{
  "win_length": 400,
  "targets": ["emotion"],
  "embedding_dim": 192,
  "depths": [6, 6, 6],
  "stem": "single",
  "widths": [192, 192, 192],
  "init": "torch_default",
  "momentum": 0.85,
  "adamw_lr_other_params": 0.00097,
  "warmup_steps": 150
}
Rows from block 7 of a small audio embedding model, named by matrix and row number. Rows with one number belong to one channel. Each number is 128 + 24 x the weight over its row's rms, rounded and kept within 0 to 255. All counts start at 0.
After each channel's rows are labels from the 100 clips, of 14976, where the channel reaches its highest value: "strongest on" is what is common among them; "loudest" is the band of the loudest frequency at the time of the peak. Only what is clearly more common there than usual is listed. The data: acted Russian speech (Dusha).
# convs1: first pointwise conv (model.blocks.7.convs.1.weight, 192x192x1), inputs 0-191
# convs3: second pointwise conv (model.blocks.7.convs.3.weight, 192x192x1, transposed), outputs 0-191

convs1.173 [104 161 182 133 147 139 168 145 160 183 138 128 127 142 158 116 111 106 101 110 115 100 110 155 129 156 124 141 126 171  83  72 117 131 116 127 154 135  85 139 106  53 131 159 141 131 127 162 112 156 113 184 135 177  96  86 142 138 146 161 111 129 114 145 111 124 139 117 152 107 147 163 132 128 119 128 153 135 102 131 141 144 104 128 119 129  96 160 157 151 143 102 165 104 108  87 128 137 134 118 120 117 180 103 114 127 105 109 147 104 158 146 124 124 109 115 130  98 161 176 169 135 129 116 117 104 132  96 129 120 169 157 122  84 118 108 105  94 147 101 113 115 149 118 122 111 133 131 127 142 128 163 108 133 117 118 106 127 123 128 116  78 162 124  66 138 154 132 154  97 133 170 136 108 107 105 154 121 145 133 113 112 141  79 152 136 127 106 132 116  75 120]
convs3.173 [140 127 145 119 117 149  86 168 116 155 162 126 137 122 133 130 169 106 100 159 153 120 121 137 112 132 135 120 127 127  60  76  78 127 151 149 121 132 149 155 158 128 132 100 129 186 118 119 126 103 128 124 131 119 137 169 167  99 113 108 144 131 104 138 121  81 139 111 138 117 180 121  69 146 148 145  95 126 104 153  76 135 137 141 107 141 131 129 135 112 150 150 151 140 197 153  87 128 128 161 122 114 133 155 135 125  92 123 125 163  89 114 100 121 122 160 119 138 127 134 135 141  87  74 114 110 150 149 145  82 136 125 161 134  99 110 128  98 145 148 127 145 147  99 133 141 133 116 164  96 151 130  98 128 128 147 146 122  98 138 124 161 122 142 127 101  75 100 121 180 164 144 132 164 122 107 150 139 148 129 143 154  68 125 160 146 124 146  83 100 124 129]
strongest on: emotion: angry
loudest: 250 to 500 Hz

convs1.64 [152 120 136 109 123 139 156 138  99 145  88 101 166 108 129 142 152 126 107 131 131 129 130 136 144 138 132 189 143 112 124 168 133  98 148 157 131  91 150 156 137 117 170 120 147 116 117 117 138 150 154 146  82 179 116 110 134 138 126  94 149 122  96 123 131 141 169 179 130 151 117 149 147  98 129 112 198 185 131 113 157 131 156  93 121 124  93 140 126  95 115 151 135 108 132 153 118 119  79  99 144 120 114 105 108  95 115 107 114 178  92  99  87 125 139 103 132 115 130  83 155 159 108 152 166  96 133 143 128 125 102 106 176 137 126 163 139 111 162 123 146 165 116 173 118 140 140 180 154 140 119 113 142  83 131 145 140 131 152 131 116 106 100  98 138 149 153 127 180 143 149 142 155 138 127 111 118 128 160 151 112 133 127 134  77 162 134 139 126  98  99 102]
convs3.64 [124 157 159  93  99 130 127 135  96 132 160 132 116  79 121 138 124  68 138 102 113 147 108 159 141 140  77 129 157 111 107 145  99 108 137 150 118 103 150 159 118 149  93 101 159 114  69 162 106 121  63 103 124  99 154 127  97 134 145 152 119 122 114 151 128 131 131 113 128 171 114 119 166 128 167 166 118 130  92 144  96 144 106 138 142 154 153 103 138 129 110 125 165 119 104 106 131 109 107 143 105 149 144  98 139 140 115  94 128 152 174 120 165 115 173  94 134  95 100 144  94 110 127 140 129 169 111 108 143 102 124 133  92 141 103 155 108 155 109 126 140 131 121 106 140 126 182 120 151 119 124 126  78 149 132 159 138 136 164 148 143 109 155 183 150 123 170  96 110 103 155 149 106 151 169 129 154 119 129 116 128  96 134 152 169  91 138 104 122 156 114 125]
strongest on: emotion: sad
loudest: 250 to 500 Hz

convs1.142 [130 131 106 118 155 116 162 150 137 102 142  76 129  95 120 138 139  75  96 141 126 108 134 104 131 125 148 122 119 160 152 143  94 100 131 129  91 132 148 124 178 159  98 117  91 155  97 121 132 168 149 106 117  93 134 130 119 129 152 145 162 110 142 107 150 149 145 180 140 132 130 151 167 166 127  91 154 106 146 109 153  88  88 124 151 152 159 152 140 145 149 168 143 150 123 132 178 115 111 148 130 158 144 152 157 115 131 112 123 121 115 143 118 118 129 123 138 146 127 151 126 131 180 129 127 125 158 103 130 120 137 125  58 132  57  96 159 131  74 126 176 172 121 151 151 127 139 124 134 105 156 161 129 164 152 114 102 128 156 135 107 128 133 127  75 101 123 109 142 105 103 128 128 106 133 160 153 125 140 159 142  89 108 145 137 173 144  92 162 116 101 110]
convs3.142 [134 104 131  96 147 171 107 130 119 102 108 130 139 131 119 142  93  79 151 141 117 121 135 165 143  92 148 147 138 125 145 105 107 166 151 123 137 124 149 112 129 165 155 126 108 118  97 131 194 103 160 116 106 150 102 113 124  75 118 175 114  61 100 121 151 134 141 110 123 155 147 154  93  87 136  75 124  69 144 168 126  98 116 148 126 141 125 114  95  95 141 103 155 130 124 158 115 172 141 125  79 143  98 132 126 149  96 112 119 104 135 184 135  99 136 113  93 101 113 157 143 125 131 110  73 150 127 143 105 126 117 154  94 151 120 119 117 137 148 105 126 138 171 138 109 111 164 134 145 112 140  93 148 116 134 121 114  95 113 118 109 141 153 118 119 186  85 126 142 128 143 150 151 157 108 138 105 130 136 140 145 107 146  92 103 146 106 142  75 136 150 127]
strongest on: emotion: sad
loudest: 250 to 500 Hz

convs1.21 [162  91 142  92  99 114 109 107 127 168 153 109 156 124 120 118 117 166 143 128 145 107 144 155 125 120 176 133 103 136 125 145 151 172 117 121 139 125  98 162 128 104 154 154 127 121 141 108 156 127 156 146 100 131 132 172 115 119  98 129 114 151 129  84 103 136 141 171 134 135 121 198 131 150 117 166 142 132 133 136 125 110 129 120 127 144 135 103 172  84 144 114 145 114 128  97 109 137 162 130 133 143  79 130 113 114 124 145  82 168 121 175 122 162 167 119 106 128 141 149 153 128 152 133  72 138 111 112  80 117 160 121 169 150 143 143  78 119 147 147 124 133 138 165  85  92 124  74 101 111  98  97 150 128  87 119 107 115  92 152 113 158 173 165 140 144  91 132 167 153 127 123 168 130 118 146 141 141 138 130 116 150 151  78 136 107 137 123  99 121 129 146]
convs3.21 [149 144 146 162 125 153 125 102  67 152 140 113 131 110 151 147 144 138 138 133 123 121 113 114 137 129 136 117 107 179 134  88 162 107 145 136 137 169 158 122  85 140 118 151 123  97 118 135 152 185 134 137 120  91 123 157 144  95 109 109 125 108  99 103  94 110 124 153 103 128 127  97  97 182 125 148 140 108 133 138 112  90 133  94 133  95  73 107 158 123 139 157 147 107 152 101 106 128 127  96  95 136 142 169  87 116 113 146 124 140  83 119 107 148  98 152 123  89 123 127 120 147 137  77 156 111  95 110 124 125 119 116 109 116 103 126  81 178 137 120 149 156 100 140 139 153 135  93 138 122 123  80  92 114 136 110 162 125 167 133 134 166  89 129  80 164 138 120  93 125 133 166 162 125 146 129 152 178  87 124  94 137 142 111 108 105 119 122 139 127 167 108]
strongest on: emotion: positive
loudest: 250 to 500 Hz

convs1.67 [119 132 166 126 154 141 162 102 130 151 117 117 193 112 171 128 136 118 118 165 116 141  86  86 117  96 136  87 163 128 128  89 163 147 105  84 122 115 143 140 128 113 135 139 163 137 121 115 131  98 139 122  86 104 123 103 158 137 133 107  81 113 108 119 115 181 145 176 146 103 104 160 120 129 110 127 161 135 157 135 139 146 132 140 179 119 172 183 132 150 109  92  94 120 150 109 118  84 120 139 138  99 131 105 114 151 170 129 113  99 130  95 117 154 127 113 192 139 134 136 132 155 152  79 129 113 141 141 159 133 124 111 131 121  68 110 135 147 104 168  97  96 103 142 138 120 179 122 125 122 106 126 117 152  95 140 100 122 144 171 117 120 153 132 100  89 129 113 160 113  95  94 124 140 158 136 131 125 148 117 119 132 112 129 102 123 133 179 129 137 150 155]
convs3.67 [100  94  85 124  96 165 113 126 133 109 106 143 145 105 110 144 110 150 174 160  90 125 124 112  96 119  96 123 150 118 144 121 111  94 126 150 113 123 126 131 149 130 131 168 110 139 159 111 147 124 116  94 146 163  85 133 159 138 116 150 128 160 115 128 124 114 132 126 167 145 115 153 155 132 161 149 117 117 107  84 147 159 162 162 153 171 112 111 107 157 118 148 134 143 137 165 144 131 109 116 112 159 181 121 133 134 124 122 115 108 152 145 140 104 100 167 129 122 107  88 132 117 123 127 105 114 132  88 181 113 110 134 106 133 158 119 107  84 126 131 119 112  82 102 111 175 112 145 188 112 168 113 115 103  62 133 178 174 130 150  97 107 137 111 109 108 123 118 143  85 105 139  82 104 137 125 133 123  88 126 138 134 154 111  83 117 106 117 121 135  78 162]
strongest on: emotion: angry; emotion: positive
loudest: 250 to 500 Hz

convs1.113 [110 119 172  84 122 169 107 113 153  99 114 104  97 146 151 104 104 101 125 102 105 158 168 116 139 136 125 173 108 118 124 157 166 146 135  92 156 115 112 159 129 110 124 132 136  35 101 141 120 135 139 167 120 156 132 100 126 132 106 141 120 126 179 156 139 102  97  94 127 111 109 138 137 102 139 170 123  90 192 126 106 111 117 116 123 101 147 171 124 109 162 114  88  82 129 119 131 148 146 104 144 131  59 108 125 134 120  97 163 134 135 140 152 129 120 114 119 120 142 102 153 158  94  70 133 159 103 164 172 130 111 104 122 114 132 116 116 109 131 119 124 114 130 134 118 118  91 153 162  86 169 159  99 144 111 167 123 162 123 141 130 119 124 124 119 130 118 150 137 117 131 116 114 156 137 156 132 146  93  96 126 135  94 124 121 157 136 110 117 104 162 149]
convs3.113 [117 132 108  89 125 158 129 119 106 134 158 126  90 119 106 104  98 111 153 117 123 100 134 135 145 134  74 131 141 122 122 127 112 117 123 163 158 150  94 126 172 119 118 144 110 161 127 112 113 146 124 136 107 136 150 122 126  69 102 132 131 105 109 130 115 104 119 149 140 133 187 117 111 102 149 136 154 137 144 161 152 120  96 129 107 124 120 128 152 150 136 124 122 110 122 112 115 111 142 155 114 140 139  84 153 131 116 104 101  77  98 100 136 102 135 149 122 132 121 100  93 180 155 167 114 130 160 130 132 148 146 142  99 148  97 175  83 127 108  93  99 146 127 126 129 113  34 101 121 130 138 101 170 141 134 128 173  63 111 123 131 109 139 119  82 114 152 107 110 141  83 116 130  84 158 154 132 112 130 133 148 121  77 164 127 104 158 111 128 105  71 129]
strongest on: emotion: angry
loudest: 500 to 1000 Hz

convs1.22 [ 98 144 187 151  94 169 141 128 126 104 141 132 123 131 197 123 134 144  98 137 154 145 118 110 136 141 145 128 103 112 101 129 148 119 103  54 133 139 142 139 126 126  95  74  94  88 132 138 119 158 108 154 140  68 117 149 126 118 131  99 123 101 122 126 129 116 132 132  69 104 112 160 148 150 148 119 102 101 141 126 134 169 143 134 123  85 169 156 145 140 120 102 142 159  97 111 130 161 130 122  93 139 122 128 128 127 102 107 135 189  99 173 118  82 151 112 157 121 117 148 101 127 142 108 151  97 101 120 120 119 127  81 148 124 100 157 114 147 127 119 134 107 161 132 167 129 145 108  79 157  93 112 107 147 124 130 187 130 155 114 127 155  89 127 114 107 117 178 133 140 102 131 128 127 127 174 175 115 165 126 106 127 137 128 105 140 130 147 136 117 119 106]
convs3.22 [162 102 153 166 113 156 136 138 120 107 136 110  96 154 100 118 160 100 143 124 109 136 148 121 128 123 125 153 109 132 141 121 145 146 147 118 144 116 149 133 166 145  90 155  95  97 117 166 133 152 143 118 173 130 143 122 108 138 132 163 116 116 147 179 115 124 135 136 140 123 126 138 114 139 149 152  90 158 147 183 114  99 130 118 144 191 112 100 152 127 155 123 138 107 132 147 104 136 164 107 152 147 120 106 179 104 126 127 177 172 131 110 118 141 154 144 146 128 123 153 155 133 142 106 121 133 160 106 110 109 121 101 145 142 171  93  66 114 115 125 137 163 103 166 144  95  86 176 132 142 150 119 122 169 114 137 118 148 155 143 144  88 144 142 116 143 106 132  74  80 143  86 126 151 109 212 142 121 116 129 179 155 103 109 100 149 138 121 142 127 122 147]
strongest on: emotion: positive
loudest: 500 to 1000 Hz

convs1.121 [ 99 140  92 154 128 108 130 103 134 122 182 156 185 151 158 152 157 105 166 145 123 157 112 145 133 144 112 154  94 156 102 144 128 122 142 121 110 120 115 103  97 129 119 117 148 138 160 130 141 109 118 124 160 130 104 118 132 160 119 148 113 150 118 120 129 128 106 132 129 119 110 109 160 109 154 138 103 139 122 149 111 129 117 128  89 100 135 118 147  84 101 143 105  41 146 103 133 126 156 140  97 147 179 159 130 154 136 150 120 106 142 137 104 167 143 147 135 150 128 146 117 157 151 129 118 159 167 160 146 101  83 148  79 179  94 161 133 140 134 123  88 128 182 133 171  77 144 185 157 110 136 172 119 116 121 160 126 117 102 116 154 128 121 108 140 113 159 110 133  95 100 168 104 147 179 138 102 135 150 118 127 104 154 140 130 120 112 149 111 146 141 159]
convs3.121 [148 165 121  99 124 149 133 121  82 124 134 100 133 111 102 102 100 135 130 113 160 118 146 124 137 141 130 103 105 111 139 139 140 104 113 140 132 109 157  62 139 154 104  91 130 193 144 144 126 106 129 153 137 153  92 112 125 133 116 137 150 147 132 106 105 143 145 122  48 154 135  87 160 123  90 118 111 125 152 165 148  95 128 113 110 168 163 122 136 163 122 103 114 131 149 177 144 121 169 171 140 114  81 101 140 184 117 144 114 117 138 141 139 159 106 149  80 138  67 108 126 159 113 153 122 120 132 125 175 136 145 138 121 138 144 115 141  95 133 121 174 127 125  88 132 158 114 129 126 144 125 113 142 184 113 136  87 124 122 124 107 127 147  97 181 134 100 104 124 140 122 172 113 163 140 142 153 166 100 130 112  84 149 110 131 112 119 152 126 133 144 106]
strongest on: emotion: positive
loudest: 250 to 500 Hz

convs1.118 [142 125  95 153 123 102 158  83 138 142 119 121 130 141 101 123 173 134 156 149 102 150 127 133 117  93 119 140 126 140 147  76 150 103 158 114 124 156 117  96 122 137 146 151 122 104 146 124 155  81  96 116 112 151 147  81 142  72 133 146 136 121 147 161  90 161 148  85 105 160 103  94 138  79 117 100 177 102 105 108 156 140 129 116 127 122 118 123  87 127 128 150 104  86 132 190 126 136 102 140 146 113 128 119 130 159  80 118 148 133 111 133 150 179 136 119 126 147 108 102 133 130 126 120 118 150 108 170 133  84 142 140  95 136 139 176 118 127  99 114 106 141 174 147 158 175 143 109 114  99 112 105 125 149 133 114 136 160 120 146 116 188 125 133 119 130 119 133 141 150 162 105 115 124 181 153 161 120 115 141 173 147  87 104 134 165 147 120 162 108 129 122]
convs3.118 [122 154 167 113 141 131 144 175 156 123 154 113 120 113 123 125 102 103 134 126  78 128 102 109 121 134  87 149 152 159 124  94 165 129 141 100 115 138 134 117 115 134 103 143 120 114 160  75 136  83 145 111 119 125 132 158 165 109 145 101 144 173 118  97 173 152  91 177 102 123 124 112 142 116 132 126 110 141 145 107 100 127 181 112 128  85 144 132 163  73 136 121 114 118 145 153 145 117 102 135 125 126 142 152 129 135 111 134 126  95 101 164  79 145 130 116  96 117 114 150 134 120  84 138  98 124 171 109 141 101  97 139 120 134 100 149 156 114  98 158 155 140 125 139 141 137  86 120 103 143  95 121 134 104 118  73 148 178 158 121 101 174  89 115 142 184 137 148 160 156 151 167 158 158 147 141 113 127 150 160 106 152 136 121 104 138 135 145 134 119 166  88]
strongest on: emotion: sad
loudest: 500 to 1000 Hz

convs1.164 [ 88 130 110 117 114 120 126 103 131 167  82 160 117 166 119 137  87 148 123 167 111 112 104 161 172 149 140 106 117 133 134 117 125 116 137 142 124 112 159 128 127 148 170 156  79 161 106  99 158 135 113 151 109 127 188 151 114 113  88 148 148 104 133 150  95 133 115 145  87  91 142 141 138 124 103 164  86 129 105 124  66  80 108 158 139 114 110 111 146  80 106 162  99 164 116 170 128 110 118 107 140 126 112 124 139 174 147 164  93 128 110 167 138 160 135 132 142 120  83 114 124 131 102 119 163 129 131  91 123  82  81 155 119 125 130 148 159 129 154 123 136 153 116 123 121 152 170  75 100 148  93 146 125 180 135 165 131 112 118 140 138 121 128 122 110 139 123 148 127 160 118 131  97 122  87 125 127 120 141 130 122 137 115 103 135 145 126  92 163 127 171 113]
convs3.164 [148 135 137 161 115 128 111 138 118 101 171 124 119 144 162  97 127 103 115 142 120 131 126 121  92  98 115 158 146 129 131 124 182 134 102 146 152 123 112 114 124 132 104  97 131 136 128  82 122 137 143 100  82 155 188 127 152 148 145 111 191 127 126 142 132 108 130 119 128 140 129 108 155 148 100 138 129 124 110 153 121 137  95  69 154 132 106 149 109 100 130 128  99 149 150 120 147 113 100 118 136 121 156  71 162 125  88 122 194 114 152 107 147 162 151  92 172 131  98 123 137 170 148 101 125 130 139 121 193  92  70 159 143 117 167 124 146 138 132  71 151 123 124 156 131 130 133 135 107 125 152 160 108 109 122 124 121 116 149 134 128 116 126 184 116 125 143 144 130 103 120 136 112 108 152 165  92 142 145 168 124 105  98 118 150 120 157  74 152  81 132 134]
strongest on: emotion: positive
loudest: 250 to 500 Hz; 500 to 1000 Hz

convs1.25 [ 96 147 129 108 127  93 137  85 100 117 107 134 100  98 146 144 114 113 138 130 143 160 115 123 146 123 122 111 141 145 167 130  84 122 121 139 167 156 119 129 134 100 118  91 168 113 110 146 109 146 127  91 112 169 134 135 110 123 124 127 127 133 130 108 118 126 131  98 140  95 157  97 105 165 111 148  96 120 124 165 104 163 166 126 114 149 155 121 110 112 117 143  94  99 118  57 106 181 101 124 111 126  99 128 140 132 139 143 154 127 117 116 120  98 150  73 137 102 162 112 128 129 125 142  67 142  99  99 111 117 117 103 108 168 153 139 130 124 154 138 123 131 101 130 101 174 105 135 147 141 145  91 108 146  98 109 120  94 125 145 169 146  70 168  87 125 145  93 179 152 141 142 157 112  66 155 107 161 135 125 126  94 150 178 158 124 139 128 121 132 151  97]
convs3.25 [ 98  88  97 114 160 107 167 120 134  79 112  92 165 144 153 150 127 139 108 115 148 117 139 106 119 124 100 125 102 139 131 136 120 140 130 129 202  98 113 126 106 115 167 105 128 119 106 103 110 118 156 141 124 155 138 137 157 127 104 127 123 105 145 115  81 100 111 109 131 105 124 111 125 125 100 152 181 114 159 146 128 133 119 126 153 135 106 113 124 107 157  68 175 171 159 129 109 141 116 127 109 156 120  88 142 180 155 109 163 119 172 136 128 119 120 141 110 143 106 169 144 118 121 133 159 121 132 124 142 148 153  93 103 123  86 101 101 118 145 166  92 108 123 109 117 115 135 147 140  68 107 120 130 124  89 142 170 109  71 107 125 122 121 142 103 104 121  95 201 107 133 114 122 100 167 147  83 150 119 123 131 144 141 125 104  88 143 119 116 134 100  99]
strongest on: emotion: neutral
loudest: 250 to 500 Hz

convs1.66 [114 166 158  72 155 117 138 140 112 138 118 127 118 119 102 134 168 110 110 124 109 135 220 145 118  70 105 145 130 125 118 110 122  83 103  97 100 169 108 151 140 146 143 160 141 153 136 155 163 145 136  98 123 141  94  94 124 135 115 105 135 129 162 113 103 170 121  95 149  94 169 111 138 130  95 126 173 124 121 133  87 149 117 132 133 116 117 108 123 110 131  94 125 112 116 113 162 122 168 153 110 140 130 136 108 113 124 118 189 103 133 133 149 110 132 146 168 131 120 141 140 127 143 125 118 134 139 125  98 130 123 166 124 173  85 141 146  85 125 119 139  95 147 146 141 137 121 121 128 126 132 114 142  87  85  91 124 118 113 110 148 131 168 171 138 107 148 164 156 121 168 142  89 151 146  84  75 152 129 166 110 125 107 109 123 115  93 135 127 157  97 168]
convs3.66 [117  93 115 144 108 123  86 159 108 146 124 171 177 146 120 124 120 137 118 116 104 125 140 115 121 156 139 156 144 177 156 124  95  92 157 159 114 124 129 131 139 129 126 119 167 106 120 134 206 107 162 150 131 119 118 109 164  99 167 136 160 126 116 107 107 124 154 117 115 149 177 152  97  91 129 159 117 138 117 100 131 160 148 138 152 115 129 145 127 150 140 119 115 138 183 143 159 164 143 137 127 126 139 123 104 149 102 166 137 137 173 139  67 133 133 130 134 118 136 127 161 139 149 144 135  79 133 126 116 134 153 118 111 126  96 115 118  93 156 129 158 129 181 123 101 131 174 122 169 138 120  84 134  87 153 170 151 121 165 161 112 145 164 131  82 108 106 120  94 112 160 128 122 150  94 154 147 100  97 110 117 121 122 113  88 114 127 157 145  98 108 171]
strongest on: emotion: angry
loudest: 500 to 1000 Hz

convs1.76 [115 169 113 139 144 121 143 118 119 145 190 126 131 187 119 103  94 144  89 142 105 112 139 153 128 171 140  90 119 128  95 165 129 136 109 153 167 103  91 132 168 136 138 145 152 142 122 136 115 161 159 103 114 133 156 147 136 123 136 153 122 164  92 116 141 108 135 194 115 104 122 106 117 134 136 128 158 167 196 144 152 106 128 124 128 191 136 119 164 133 110 100 121 131 114 108 114 108 142 145 178 151  86 104 159 137 149 116 128 153 117 143 132 115 153 126 143 140 120 103 148 102 126 121 160 123 135 163 108 132 117 110 110 133 122 153 145  94 132 148  99 169 163 142 119 121 177 147 114 101 102 147 115 125 155 117 164  84 129 105 105 101 118  94  90 143 122 129 132 166 131 159 165 166 155 106 121 105 140 117 139 148  99 162 201 120 120 143 134 128 137 120]
convs3.76 [ 91 134 151 136 148 168 115 141 154 100 114 113 118 139 142 123 105 146 113 145 159  95 138 163 164 176 129 125 183 149  65  99 157 105 146 120 114 123 108 159 139 111 107 132 129 120 119  85 117 128 102 116 165 137  90 147  89  92 140 149 162 117 125 130 179 120 132 168 117 121 116 101 159 112 184 191 141 140 104  92 125 150 111 125 102 129 135 147  98 103 112 132 165 133 132 136 150 134 114 130 153 152 132 136 109  83 128 112 126 117 105 155 118 106  92 129 119 142 124 123  90 162  92 138 182 131 105 119 137 138  99 133  99 154 144 111 159 146 121 123 137 120  99 124 135 113 113 110 109 137 105 195 137 123 108 159 128 124 132  89 122 151 145 106 138 163 163 141 123 118  97 117  90 126 122 175 166 118 157 135 130 153 108 122 213 141 120 110 114 118 127 124]
strongest on: emotion: sad
loudest: 250 to 500 Hz

convs1.23 [114 152 132 100 131 140 100  95 111 160 153 141 184 143 120 100 113 128 137 127 135  96 108 123 111 155 157 115 132 147 129 176  85 143 152  77 150 158 137  97 131  84 163 134 111 171 137 127 126 116 129 102 129 145 153 144 124 164 160 106 130 123 123 112  94 136 149 156 122 151 145 107 132 132 124 124 172 171 105 103  91 172 118 117 162 133 106 112 108 142 162 137  92 125 115 131 127 102 149 162 152 110 116 145 119 129 125 172 105 120 144 156 126  93 122  96 117 163 121  83 138 158 136 158 109 167  99 126  87 136 146 121  88 154 168 113 108 167 152 152 121 141  72 141 112 155 104 124 135 120 142 176 124 166 102 119 139 146 170 100 111 146 157  96  66 122 124 109 144 142 120 153 112 135 137 114 103 134 139  98 114  54 133 131 142 142 140 134 134 114 116  88]
convs3.23 [126 137 111 107 144 142 144 135 140 124 107 114 164 132 126 127 150 145 141 136 139  76 170 116 156  70  91 135 135 132 135 131 155 149 157  94 167 113 120 135 107 124 120 149  91 111 144 109 150 136 152 122 126 161 124  98 140 125 115 161 125 133 166 116 159 121 161 119 108 167 123 118 155 107 170 112 133  81  94  91 133 149 175 175 145 133 174  77  90 147 130 143 118 109 111 138 125 109 108 158 112 128 104  72 165 131 129 142 165 125 166 111 115 132 113 105 111 132 123 132 162 132 136 155  95 155 145 126 132 130 126 146 113 103 118 157 112 104 164 123 143  98 170 103 131 152 133 133 151 177 128 141 182  87 145 139 113 102 116 125 148 108 138 114 122 162 139 121  80 155  64 125 140 152 146 106  76 128  96  98 143 116 136 128 198 113 122 122 132 130 127 167]
strongest on: emotion: neutral
loudest: 250 to 500 Hz

convs1.75 [163 131 169 131 149 105 105 132 105 110 109  60 126  99 139 116 119 154 140 132 133  67 170 171 108 138 135 109 115  99  95  96 101 128 124 129 130 137 135 145 119 107  97 113 103 121  90 112 115  91 105 102  99 131 133  99  70 137 103 119 148 136  97 114 132 101 120  96 112 131 164 124 121 138 111 102 124 155  97 138 158 146 140 138 162 130 161 132 152 108 142 118 148  89 125 145 183  97 160 202 152 135 132 100 159 154 145 142 142 145 102 177  94 143 127 130  89 126 134 136 135 101 160 129 106 104 150 102 111 159 143 116  89 154 119 117 162 121 114 152 122 105 125 141  99 134 149 127 154 113 132 129 125 102  97 143  96 184 150 148  97 141 150 180 158 110 123 157 154 167 134  98 128 125 147 125 113 166 112 123 133 129 117 115 146  93 126 165 134 111 169 118]
convs3.75 [105 125 138 124 165 156 129 130 112 123  94 134 103 142 104  84 109 152 144 123 141 127 166  83 116 129 103 121  97 146 175 124  98 117  68 147 118  95 121 112 121 157 140 111 135 116 150 128  98 126 147  98 125 142 107 143  96 100 109 132  81 101 111 139  97 102 120 147 103  66 145 128 106 111 124 130 141 100 140 122 113 128  98  75 151 135 130 118  85 128 137 152 120 129 112 108 134 115  92  76 145 144 150 126 102 126  95 154 116 119 111 147 168 160 137 165 134 194 128 133  90 121  87 158 121 124 126 149 122 113 160 127 145  74 116 117  90 179  91 134 141 129 142  92 158 143 134 117 106  80 135 124 101 129 126 112 145 188 152  55 130 137 112 130 110 105 140 128 137 104 158 129  98 109 135 139 130 118 120 125 150 166 170 110 121 134 137 120 113 162 166 126]
strongest on: emotion: angry
loudest: 250 to 500 Hz